From a checkpoint of a small image captioner: batches of 64, 45211 training examples.
Rows from block 5 of the text decoder of a small image captioner, named by matrix and row number. Rows with one number belong to one neuron. Each number is 500 + 40 x the weight over its row's rms, rounded and kept within 0 to 999. All counts start at 0. Numbers have three digits each.
After each neuron's rows are labels from the 100 texts, of 14976, where the neuron reaches its largest size: "fires on" is the input token at the peak. Only what is clearly more common there than usual is listed. The data: photos of plants and fungi (iNaturalist).
# gate: MLP gate (decoder.blocks.5.mlp.gate.weight, 512x192), inputs 128-191
# fc1: MLP up (decoder.blocks.5.mlp.fc1.weight, 512x192), inputs 128-191
# fc2: MLP down (decoder.blocks.5.mlp.fc2.weight, 192x512, transposed), outputs 128-191

gate.288:492528559467547496460544566505479457516510504528552490390422476487417484511521485466511417473543494575458510540521462398519498513512514558515455504482546521510512479437466465497473463530511454
fc1.288:493454440431440459533434514476528537593507490555524485519546584518571470503393470500446529513483543507543478524424510475458478476482485507416516527455499471499516472542533462520519453502542495
fc2.288:534503530543517518530530563511502502492479423487482491488447453479595543489530499474451572472524522450515553487530500545479516522449487523505488533467461517483488471566519587491506540441446559
fires on: "t"; "d"

gate.442:488548533532429520456480466501530510575515538535580469532571510458491442442401489486447534443522471453504505507515432556527506518477507431452492523540499510464522515470531380454508421485495506
fc1.442:587452513462475478524491492502552496524503515545505540496446555555441484449509463458538487474548480492454467513526441457484427491528531520456520459483482464440520503485403397493436487455504459
fc2.442:500518497462547527479516515542486544456538473561552543516562558547463524477463510580573479481488494495528493504476513475541536490460474512546469560516491508484535446523480549440556423560492452
fires on: "o"; "r"

gate.391:456494486540557453467512541508498488507475460520442432429474507483487480532536492530502498488523530494486534519526474588432439545509491459453521444489456457502535434569515492489521557504526521
fc1.391:477453493442483478602527538541515530472484495465495548562494527491424563468557534503499515461489440565477509511483523465501539510490532551543496486459503377513450469427487490536462505519432552
fc2.391:524494439428452511478532552456504511527506456494463503527510483493526548592497451492531455444579491512541537436455584485509506507479525498570505571511549512475485474468511479540551465564549477
fires on: "f"

gate.315:531452539374525456564462461463558524463562493518505509495469446532453524506561526503423550493512508567431504498513454567510452440560515436458482494505453518508496486487501453462459540558439487
fc1.315:487481498436517467550492478490596562536481490488471480389426570489506460524506489537533529512457485454483405499536525559540519516432527491528519491505493531492526489487464478478484460482497441
fc2.315:500434504500430547530542391484446503472463485548513528516479476636520528483547513570491522508422453432495416492484513549473488504542464484506465505441525500471501506543456500425484573553541512
fires on: "o"

gate.187:456506528492546468548493429500429481541494524578431483497513499500512432495566584525451435479512490464464484511486470410594550508557499530499467489452504547496481443462428472483489464422528437
fc1.187:502493439523477487571531495482532511459488445498534513421506441495468461509483537502532528475478512500525449576474475569503473514534538570489550476536476498411541533513504518516539486555536526
fc2.187:528530448482426527495521485507543448513514547504564446468490547502513507486494510531531520527466542474544447519473483488457494524504508509547513492501488546520475463482504527507479422486529465
fires on: "h"; "c"; "t"

gate.82:478534429488502502532491456589564426531527511525482454529437450511512570566484531564492519471500507519497498454432464557508513500566548517542461478498496472549493607506488520490496514476526494
fc1.82:525468573540525526566520537514401507507436497473513466512572580561532513418533485486512505522506495412522458509476453506522456483504478491509536553548583524474497498508449524474527492482503501
fc2.82:440491503474468500516518543475519535410513519482487519458507480497476526466449511470492545511456554444543453483491446459567514488559464551430449467494417497501488507538470582479507550445508462
fires on: "h"

gate.157:532534509469536504469548539503524468484501474509519506472419474530470546542550551509383549508464485554462537513501560458514487479441540506504512494398471541483567512445472514472432490532568495
fc1.157:500494470472430603525523465553538460564471508445494540489485496495582487458492564498472442497489537490512473511493505511482412438513422553479485507538521470538495543528528484516523585534582536
fc2.157:484499513463563444502464495525507479450481499539489497543522506518506500454535445456553503500543484575483526421601450475501539500540503545491497476586515543421498500503484556516527542505474444
fires on: "t"

gate.286:487434488478599558515534519426502487514512457532496502501463530473495440467464516560501416508470460495543398506488520544437515539519514497468530501527514574556472532487553466491450504466502445
fc1.286:506537520505552487540505474436491486450547520523548570534470517487526430441517543502573568453478484487505567520571564522494471482523513414455569506522496497571450485475456440519414442471505501
fc2.286:522453469515513529496535479470487439512533518446470487546585539497500443442542526487483499452453426483519551448499505477548570541477459532520507535458536468507518451496565538515427483458497501
fires on: "t"; "l"; "s"

gate.489:497605492559529493476524534509462494455482487527411472482530422510472470475515440522483479460480395444488530511468552501460447474505490471502503484545505477485577466446533505442460427463463445
fc1.489:468439472578507553490641518521520461534502566529513468515486508541554471481579524484451433418590514480446506584456468510508530462444515504442463505462515457438485522480563534479451502541484559
fc2.489:474536585570595516490553437524437588444509460572499469500476511483526412482466547449511522509512526518518537469544542511464483554443558471500474474520476510492550507538455477526491449528509485
fires on: "f"

gate.487:490476519521510560514536532473555504578508499498555513546494504498521561535575414572464463447484548427536526498503502466393421460484492463499463457473427514423555463521539406401500427506493560
fc1.487:435498411460481551464525485519521428500521470545545537517529523510548512532460483469480497530585554525532569450498467539536524544499507509477551506503495483529483516523494522483455456494452500
fc2.487:473503470437527480509564547478514439540542488430541495432481555517532545485501507481495450492509539520541492488467478437480527471621495436458521522411515532539555544518501492462435468477549443
fires on: "f"

gate.300:468516462512573412517515481490538539543479498522523494549510488556483445493460482516469448456509521520547564557508482485517494432482533492461549544514445559457575431519523516455563472504511517
fc1.300:534479510477494574537519540469512524507443560565537549532538483534550477579404547572518452522473570495515467537529474486586516532516442474480443484519551468426506523536388489496489471535519517
fc2.300:472468501433489600483464494427539525504485521505509518513501562518534590487458499538463471484481508509489456497580479443509479521476482457434442470501521479460494512451437478556506466451437511
fires on: "t"; "r"

gate.101:549487570442461550497456428407545446521548491553498501498562467554450496471498497494475529430435470486543526423605520494401486497562473443484426446480473526497528522464505568451491519507482494
fc1.101:471506486484493502544516472515508486408488488510477534480503559573521647503525495505509519451543466602499529458489546485509450536504376465517533476541534511508547478519491574498544457531582475
fc2.101:530515531483505472517433505471440553470509474516540459509496507513456473554453500492495456437506496451494476528536464408505546530521588552511532527485476438497439411530493506515429486447437508
fires on: "e"; " "; "o"

gate.312:496558564483427534498470571549484521501495492450481507478520542496485497513479497463444533519521528460507539519472490518452543486419453474494495465478451540490452445494506498518421481469534504
fc1.312:539540474464491469482516504540535523440499486497538516430520468474469460482525472531511497519499571525498456538424483524535575516489456522509507479494576466527522443480492509500587531451418508
fc2.312:496437515473487532523490579518543490537473601519534512483540494527517505435481465505540522464525507478496511539440533454471532546472514534468411455499481533526477452468504393441490503545499447
fires on: "f"

gate.280:506488530457493518542517530461506420368445522454493415514559488502511517452523542501459490580479540526529490490573497515484527536466487425439456482496529484532458516555411500408515472462552478
fc1.280:432462539457434555509522535539524449506516539518468515526487483545524582628567477510519518534544457511440478444501536484461479581551451488563517465497510559478503468504535492470480442462452524
fc2.280:505569652438474551455498508498540530479493521497462473508528464485476523520517507483541499500548495519561515509518486516465543520510467453540531421491485503477535504492477494502457542490503487
fires on: "t"; "d"

gate.394:522509390520517458492483550480566517572523494514461552542463483510545447537460496479384551479493550504516451461507464535501466570497441454507423479474521451553535453542522531473498471540465442
fc1.394:434457496422506534483510455462530529449570441542529543518472449466526440511479529457527517562435481548523444515528542478524436562545499504478521458496513473540544525506504523473464510509481538
fc2.394:531532550474479491526532464519480443490514522481481477535495488533578494585491538483376596414513473570433566532485523490461511575426508529506401511504531469455472470505520510536531488467518514
fires on: "h"

gate.143:533496530476564509542489483534488510505529483465494533527446465553533518497415506422444435488430543444425491488515526550472440491506451516588494487549524496508490537451508458563535462429463474
fc1.143:473499505535475503481502413486452536443457509479532491427475549541568468517467491513489525524486555449470471469465458541615578416517477477476467548560491544522460460503456462562559504392537501
fc2.143:467494561547557491559480546517516458492507560482471494482478547497555461463529481491546546511564498432536455530518495556491527474535419583503500573479549593546505454494442479570558520473480481
fires on: "h"; "l"

gate.31:474501479441546473578437474520482517524501487490474490520578493521507463464476502488536436409518482529561494452468495538506470521466551480566516478537483419493491560509519447499563511522509521
fc1.31:496464520511465542500526546478534523498520539556511470513445433399569439510516494462512564600509534470475494485491488520482486478513420516439472577534535522486473491468507443455438471491487516
fc2.31:486473461511512473437553490492543466518443511527540505496536581519524519539422516545512518504510487531471484477540531527463544444532451520537484487501518433496480491526489465562493435510526519
fires on: "h"

gate.144:547483466539500477494452458513533574488511450514527518535504490531511486446439531550502457460568534499427553537482514452504493460523543509534448418521525468464501427493483382505393486615511442
fc1.144:535557585515518467478538448432457507496523510474522538427524476511409462504500473554496579460542501371522517501501418494493444524484524567473541581504463466508483520538533470458506487498542559
fc2.144:530525592488486419446505523459419510439536545511457390470545472485505511471502504558565503454505521514520528503462521514473549461504514468514506439455447511470513507492470574500510445479505475
fires on: "o"; "e"; "u"

gate.402:444468463446483495513520479436471497473483499563531489459450545508402560502457525450557534509443529473560498534467506500513486453443491467496537523558483491496482483596492451541526553494486527
fc1.402:479460447483563553489500459476576421518473512499431505542524518484541578522511552528502487533463429504637503487516556529455516516451489495543537427477527556482520497578434514489517514507580556
fc2.402:476476472417463515550538490454477516483445579513537504541504465558473496455524471461498530446470507557451461498491492464500454465551474471470493532495551505510425534540523498495477599519436474
fires on: "o"

gate.118:532451491521539533567492483578502478534433448549514486438457503457476472425510474503498417512429494534483511509495445488470538490439452478450441479500550469447504584572476518514564578487498536
fc1.118:506520571471524514553527474585543483507507537544565470516494487504442516411451449475509463473529514423416452515506546485443523519500514507434543450504529529543455447497477414549569528506520484
fc2.118:527535478516520514547498471465509491577474542460492559507486453447518428457503529528497451527518492462528524511410510551545491445469488526487522505505485525428543575452486572543535494482487509
fires on: "h"

gate.274:518540508501496497490444470540535537574507454504502367529504527453467482511515444546570444526497521513490530471459515444458564509492529481555434529558500582454585552483462480466498474452609463
fc1.274:391513505453500552436440524497562457551488453510554540476493542451583475487524480482479455482468495437500527460484538504517501522519497525529534503498481525435415493450545513554499566465539463
fc2.274:483472500501515459425419503494551482582414520416567545513499571492567499441552539500466491475529467491482461534497517434548478524449494494452531478492523495437489517492470590516470530563493512
fires on: "o"

gate.443:528430525493456514573624512486542444506547447484536507498442446471478564514524508486513504502562530524500561549521442573502463559563455470459435441578473494474505480497481536477508470470512440
fc1.443:506574459485513535441429472529566463491470516411465464534449567587438419575467564505514449492484436461547515512483505416425497489437530551509436488457452466479547466589486434513470458528478567
fc2.443:468474432479500506424519527387545562476481511518453515524513485460457504441474448400451537503510480532448467476441554555476452442514522528487562546461547475499442484475437497441481447507495571
fires on: "o"; "r"

gate.421:554583477576492499475492466495567512494442560488490487501519510476445406553570462537408476519511501532558468550445493468502517566515467430448456474502431530521463474535476520557514523496551563
fc1.421:562503554508547548496567479532484483456529464532497557499508450532472487496514555464471556548467522553477459494465524490469442489525568503530502448492460514544429478500454470548501424532505535
fc2.421:528507473506538487449434542457419549525493535533473476514434550447463460473554512491553531485503441556468468529487496475465512587569468502418511497501497498522507494404462592504490549438461416
fires on: "f"; " "; "o"; "u"

gate.204:480485425455533477530549511491521464462522553558400467491524427528469462473527544486536492440466454499541492476436453440478467583524432475506516551521556504531486480463539517491505509546428461
fc1.204:475540553513566527491516397517525571531447504480538475528458528473561499535540442505525446487467474549467533404484465508477463520477478524554506534503535508482457430499553513534540488505528476
fc2.204:526517494527550466511525533428495455535545455538577490536474523502561501470567470497418498461503520503419520484456430483475536515423517529527494474515509507512468481502482498443491577547580458
fires on: "h"; " "

gate.459:497514501559571576539478550514480482487514501563493557416475584473455466509499473519516510531514481536461534458498493504565448500514582517470514587527543407526566429499505430471471431467473530
fc1.459:499518476509526549516458519550525469439532542485467436491496528508400550553563501503526467496464495538483544533541549498537458454536451548508585553507469469534527525557517467451527484456545496
fc2.459:540475504494522521508472488528536485536551538539550541499515491520553449493550445457452462485511478463454444426470587514521438493486487435463483495530498537516515450575501538542501439557558519
fires on: "t"; "d"

gate.438:519524518456533444511462404482432549504422431499503563508513522573475568470545511538521524446466526490495517490522542554505485500547499489448420491591451485498510558515466393456500525544529499
fc1.438:517496499538547444484516453538393558488441433554439536479528484474453482438475485417495530438501567505470452449592501448448502517539517458419485498506522523510430530487525500572483543540491460
fc2.438:559520511532537508446520537487511543496506443468503510473516494508515459510486566413508400500489523481431573464465516530502492501548464421527533535490480442527520552491535433537519462483527519
fires on: "o"; " "; "l"