config.yaml
train_examples: 45211
encoder_widths: [16, 32, 64]
decoder_layers: 10
decoder_norm: "layernorm"
init: "kaiming_normal"
optimizer: "soap"
lr: 0.0032
lr_schedule: "linear"
Rows from block 5 of the text decoder of a small image captioner, named by matrix and row number. Rows with one number belong to one neuron. Each number is 200 + 40 x the weight over its row's rms, rounded and kept within 0 to 999. All counts start at 0.
After each neuron's rows are labels from the 100 texts, of 14976, where the neuron reaches its largest size: "tokens" is the input token at the peak. Only what is clearly more common there than usual is listed. The data: photos of plants and fungi (iNaturalist).
# gate: MLP gate (decoder.blocks.5.mlp.gate.weight, 512x192), inputs 128-191
# fc1: MLP up (decoder.blocks.5.mlp.fc1.weight, 512x192), inputs 128-191
# fc2: MLP down (decoder.blocks.5.mlp.fc2.weight, 192x512, transposed), outputs 128-191

gate.393,221,229,168,183,256,232,194,189,225,136,226,155,291,184,189,140,219,225,160,222,215,248,220,244,285,146,197,254,180,148,123,239,156,233,165,164,242,214,153,207,164,190,240,260,173,177,280,191,195,222,186,235,220,277,209,215,220,215,204,193,177,252,183,218
fc1.393,256,145,263,194,210,223,190,213,182,210,150,215,205,187,170,192,216,170,216,214,217,260,371,239,236,197,189,229,194,187,242,219,149,168,222,204,140,171,187,232,198,212,205,278,259,296,203,232,166,97,240,204,322,199,227,219,122,160,195,190,141,112,191,233
fc2.393,244,200,190,225,239,235,177,169,250,219,226,255,275,171,173,155,180,142,181,229,222,204,210,195,235,219,189,212,225,233,205,174,159,268,196,219,223,198,170,188,242,135,257,216,216,182,228,173,272,201,164,212,218,163,151,193,226,126,167,212,226,161,261,261
tokens: "a"

gate.164,219,204,194,151,221,194,175,166,232,104,253,228,192,214,239,157,188,162,206,178,250,187,201,109,237,175,148,152,213,171,182,209,285,214,184,150,174,199,174,185,208,256,136,257,203,238,183,227,204,232,247,204,171,200,244,297,224,247,179,122,235,193,182,149
fc1.164,183,143,211,228,128,179,262,193,200,205,162,179,130,215,164,197,205,158,166,218,166,183,173,196,247,168,158,183,224,160,196,167,233,237,207,165,148,249,246,140,81,143,128,199,208,232,176,237,253,284,215,187,254,213,224,189,161,247,209,226,167,129,158,245
fc2.164,149,174,157,264,205,203,220,104,255,170,212,253,213,189,206,232,223,185,158,178,195,257,221,237,131,222,200,226,159,183,244,205,226,282,146,238,205,121,160,152,170,240,248,227,247,197,128,150,158,195,257,260,190,331,193,180,214,249,227,195,263,227,227,202
tokens: "c"

gate.200,238,234,193,182,210,200,212,196,181,180,242,180,181,236,158,208,266,193,123,246,115,240,175,166,261,170,170,174,191,264,212,196,261,179,176,77,289,211,189,234,217,210,197,169,187,225,234,164,200,139,183,186,198,156,209,184,211,214,176,181,220,186,198,199
fc1.200,221,243,184,224,168,207,138,282,196,120,250,196,215,246,161,222,251,261,236,120,272,142,185,239,234,77,218,199,185,259,111,227,210,237,154,261,229,190,130,79,168,188,175,234,197,198,225,179,213,283,196,248,182,198,232,226,193,169,188,161,207,145,151,221
fc2.200,198,151,322,191,244,164,223,229,221,196,238,195,218,242,185,171,173,123,169,165,173,186,199,172,134,225,269,195,196,213,238,154,185,160,227,230,274,216,257,190,243,193,211,226,241,263,183,214,149,290,190,178,239,239,281,150,135,207,269,189,187,214,193,163
tokens: "r"; "a"

gate.449,238,180,243,235,179,217,209,184,205,150,253,251,174,155,139,217,171,199,225,152,175,212,219,169,230,152,177,196,197,212,220,209,125,206,215,210,153,171,227,167,197,175,208,231,164,248,183,209,249,239,235,174,240,124,228,183,173,182,143,162,246,198,154,214
fc1.449,125,261,229,178,180,196,169,238,225,196,185,161,239,191,216,184,172,168,230,209,210,245,240,178,190,200,260,161,170,196,193,246,179,253,108,310,159,179,237,193,167,227,155,152,188,176,193,198,225,228,224,200,173,196,187,144,205,260,112,164,246,203,246,275
fc2.449,165,183,203,248,161,167,174,289,172,215,198,190,233,288,224,210,147,300,213,211,205,218,230,231,143,204,204,194,164,184,149,224,244,188,195,211,169,217,143,222,244,160,198,103,181,200,123,205,208,235,225,212,160,216,255,212,186,222,259,209,142,163,191,205
tokens: "c"

gate.263,163,168,195,206,214,149,256,182,215,111,161,234,186,190,178,185,205,156,168,217,272,223,165,151,226,198,240,196,174,170,195,187,201,173,264,209,174,181,244,248,167,245,228,208,253,154,127,200,194,201,206,268,185,267,141,265,179,213,177,209,243,180,177,225
fc1.263,252,174,172,233,212,153,177,291,202,179,228,237,254,175,170,189,198,197,178,160,186,174,201,124,168,206,168,194,157,239,185,193,179,160,220,313,221,191,216,176,288,203,221,195,246,153,253,223,199,210,181,148,144,223,213,116,323,206,215,160,188,180,197,288
fc2.263,215,206,210,168,221,268,177,290,249,221,290,197,212,183,168,151,166,240,206,253,222,162,204,198,268,223,200,229,225,195,255,237,275,174,221,254,264,259,190,204,103,183,191,206,256,158,211,197,153,202,228,147,252,143,189,230,220,153,180,191,140,225,238,178
tokens: "c"

gate.377,169,217,187,284,139,196,268,246,183,162,159,246,249,203,127,176,194,183,210,181,216,270,198,234,64,202,214,141,183,207,201,165,208,269,243,210,200,135,199,147,184,188,213,202,250,176,137,211,176,222,182,209,200,236,139,163,262,73,247,184,214,180,157,169
fc1.377,202,161,204,237,169,194,206,185,190,114,233,248,205,163,140,193,199,189,196,144,175,192,208,218,65,267,190,164,227,173,170,173,182,160,212,259,197,225,259,241,217,250,180,172,288,234,190,194,204,154,212,225,214,232,224,214,180,220,221,177,141,152,205,139
fc2.377,245,197,193,210,160,246,242,138,211,209,156,224,199,174,201,183,162,176,228,207,270,202,246,190,95,218,226,208,223,191,233,218,224,154,195,205,166,226,173,208,219,208,222,194,174,142,147,198,173,219,190,224,186,182,191,182,258,206,242,246,222,160,254,250
tokens: "c"

gate.333,205,193,268,240,242,248,183,163,192,201,200,300,240,216,194,253,200,226,219,199,206,263,205,163,278,245,279,172,156,199,218,241,187,239,267,173,192,153,198,196,266,201,188,259,175,143,164,172,192,204,131,197,279,184,190,197,115,225,254,225,253,170,205,111
fc1.333,199,167,217,192,187,225,201,213,228,206,107,173,252,238,166,160,244,196,216,150,196,187,222,179,70,123,248,265,218,187,168,167,232,200,182,258,263,202,212,118,214,198,281,112,195,223,175,276,252,144,218,177,186,224,193,178,231,191,127,223,210,238,281,202
fc2.333,253,238,232,145,148,251,165,244,228,211,163,205,236,196,199,165,251,209,241,162,175,171,266,217,129,184,228,139,201,241,276,232,231,255,153,251,182,183,246,205,231,154,231,222,229,229,149,278,190,208,210,221,241,158,186,174,207,253,203,216,117,212,204,180
tokens: "r"

gate.212,202,214,237,174,245,186,162,235,178,257,207,226,186,175,141,181,260,201,204,183,139,206,171,204,265,218,204,220,199,165,236,139,123,224,162,126,112,230,148,177,182,242,156,144,216,198,175,193,166,169,237,275,128,207,258,147,196,153,151,134,197,191,167,191
fc1.212,180,253,199,232,183,214,235,266,174,226,187,169,219,211,200,182,212,218,202,153,164,141,186,191,228,169,229,193,198,238,171,131,226,212,263,255,158,277,224,230,186,202,218,160,114,297,173,180,196,234,282,165,193,217,226,202,221,207,179,282,201,171,196,195
fc2.212,272,206,191,202,166,189,194,155,179,201,223,120,207,185,192,213,281,143,212,221,146,195,238,232,240,161,256,167,158,223,203,153,171,171,170,233,136,237,192,184,222,275,205,206,210,230,207,241,174,215,204,219,199,184,247,172,180,244,217,238,153,250,177,85
tokens: "r"; "o"; "e"

gate.330,94,162,225,127,198,187,142,164,138,270,89,221,238,218,235,229,227,227,167,159,206,240,210,156,191,197,197,119,232,192,261,143,151,160,206,200,201,215,134,194,249,263,211,249,232,305,200,203,195,202,237,257,155,174,122,210,205,149,230,250,261,204,153,267
fc1.330,214,229,210,208,164,274,295,177,236,161,226,197,157,252,231,165,204,236,241,194,221,149,249,167,129,185,159,231,221,224,260,209,135,178,252,291,102,150,213,191,208,151,177,254,194,182,263,199,188,182,263,226,172,239,289,235,297,205,203,156,163,178,221,229
fc2.330,192,159,287,186,210,152,320,183,171,210,222,116,189,198,217,170,189,205,182,140,217,203,233,145,173,231,155,167,169,181,164,272,217,141,201,276,165,209,99,173,210,163,204,275,183,200,176,276,172,192,163,233,236,281,275,247,243,207,249,208,258,192,193,205
tokens: "u"

gate.321,203,194,223,167,151,197,118,157,198,155,218,139,196,186,172,212,180,193,103,162,154,207,202,175,158,126,199,200,220,256,203,175,226,125,167,215,223,200,263,195,145,196,137,124,182,223,227,169,149,85,181,126,222,277,247,223,210,256,232,213,186,153,169,156
fc1.321,292,233,160,236,215,219,243,262,158,206,214,214,203,200,258,107,226,191,204,138,268,231,147,190,243,207,113,298,222,235,160,154,151,220,226,248,208,204,154,230,171,216,244,207,272,232,150,227,166,161,216,247,127,158,221,226,226,146,209,214,177,204,199,157
fc2.321,195,245,185,216,178,181,213,211,165,204,203,228,205,226,248,176,235,235,276,202,233,253,235,141,228,204,287,157,180,185,234,285,253,191,275,166,109,207,123,226,225,198,180,279,208,165,150,193,233,151,195,201,255,177,148,175,144,130,214,195,217,197,133,261
tokens: "a"; "i"; "r"

gate.208,211,167,138,199,200,203,227,116,148,212,236,228,275,150,142,261,236,253,213,233,273,168,209,239,126,163,144,101,229,194,207,209,282,149,181,182,128,289,237,141,161,272,196,191,113,139,241,225,187,218,115,226,166,157,194,158,195,216,235,188,253,176,280,187
fc1.208,162,244,223,267,188,186,178,168,159,237,173,214,187,228,205,246,159,231,160,250,168,178,158,218,236,256,188,186,212,238,235,225,156,210,116,238,223,169,198,203,191,155,285,200,178,177,169,243,222,202,285,231,245,226,129,165,226,209,216,216,200,240,153,172
fc2.208,262,207,207,183,76,273,227,239,245,156,172,244,224,200,204,242,171,205,190,199,209,160,136,218,218,228,236,251,218,214,250,147,222,189,128,200,103,149,219,270,169,132,123,176,235,287,208,168,247,227,179,219,207,206,193,194,182,194,255,232,260,202,183,225
tokens: "u"; "a"; "b"

gate.151,182,192,103,305,278,167,116,143,245,234,246,206,199,173,159,204,221,164,276,230,127,281,198,194,237,231,179,226,192,294,156,154,248,246,178,217,189,214,208,203,212,195,248,190,159,119,162,140,207,263,210,216,195,229,219,208,237,161,220,238,228,265,171,210
fc1.151,161,146,117,217,172,211,147,136,207,235,132,178,203,240,153,208,146,161,221,232,136,213,221,234,213,265,246,218,228,198,198,140,192,198,164,290,177,205,195,206,214,237,208,211,190,189,163,161,220,249,189,183,160,164,213,220,302,268,177,200,231,272,197,285
fc2.151,212,181,248,293,286,208,225,209,223,243,218,302,208,207,199,213,243,195,135,268,170,237,130,243,171,214,145,193,157,225,188,159,221,256,263,208,187,157,249,179,159,95,165,176,275,173,216,204,190,178,147,247,212,204,241,210,198,161,195,238,168,195,250,220
tokens: "a"; "l"

gate.124,226,230,197,172,249,159,210,201,233,119,206,216,128,205,186,217,222,257,249,172,159,201,250,165,151,236,169,230,213,229,226,158,156,186,146,174,220,234,235,200,159,164,230,229,145,117,208,271,249,221,232,159,171,227,212,234,155,186,159,276,245,192,260,101
fc1.124,188,180,211,190,251,229,142,215,271,210,152,184,247,130,171,179,234,144,247,253,163,191,230,130,269,236,169,212,134,225,193,202,173,216,149,205,204,280,173,199,228,110,186,254,191,214,223,197,211,262,286,197,152,199,143,171,155,137,280,225,185,192,186,128
fc2.124,141,156,169,149,236,229,184,157,215,162,119,225,134,228,165,296,202,136,157,118,217,214,212,224,230,236,198,169,210,181,203,115,191,210,122,234,223,217,230,145,202,225,166,290,256,220,250,206,154,227,260,273,294,201,209,172,229,192,185,171,215,149,221,164
tokens: "a"; "o"; "d"; "e"

gate.114,169,187,194,222,202,253,132,156,212,258,178,162,251,174,194,214,132,165,275,218,187,211,202,149,135,143,160,205,219,176,247,173,240,141,201,242,183,236,162,168,200,256,209,166,274,188,165,179,139,200,218,206,135,204,174,226,225,226,202,287,99,201,168,184
fc1.114,246,148,224,274,174,208,256,106,221,197,238,234,139,205,276,219,229,118,225,197,258,228,42,183,168,174,235,203,161,189,208,165,201,134,187,149,150,207,154,141,154,265,242,215,193,170,245,266,167,216,236,230,212,194,157,185,217,143,173,249,129,248,170,207
fc2.114,205,252,162,137,192,279,291,212,181,236,256,139,194,193,185,185,118,173,206,220,176,179,77,200,185,125,229,191,155,172,307,234,169,227,119,281,202,146,194,198,131,224,210,234,163,250,207,278,207,243,218,228,238,245,168,192,202,144,200,239,187,110,211,207
tokens: "r"

gate.266,166,244,160,193,255,222,245,221,201,161,227,220,158,235,244,161,238,218,178,176,206,166,258,152,232,191,173,263,213,166,237,160,270,224,239,168,192,161,160,223,107,201,256,263,158,159,163,207,216,229,199,206,228,201,201,193,224,265,207,200,172,193,203,237
fc1.266,230,259,166,199,179,199,201,110,272,155,226,172,173,262,176,230,230,188,217,186,191,156,245,184,265,171,212,262,189,178,225,156,185,255,157,181,179,215,225,234,258,128,194,107,226,220,252,215,210,134,166,172,233,244,215,62,194,233,207,166,165,193,214,197
fc2.266,156,183,217,197,181,142,181,177,142,235,181,263,129,206,162,210,192,235,204,249,188,262,260,313,258,216,221,150,259,201,192,176,262,252,193,197,139,200,212,145,203,212,202,251,214,257,188,208,163,209,256,123,248,232,277,190,135,205,209,223,211,203,248,199
tokens: "a"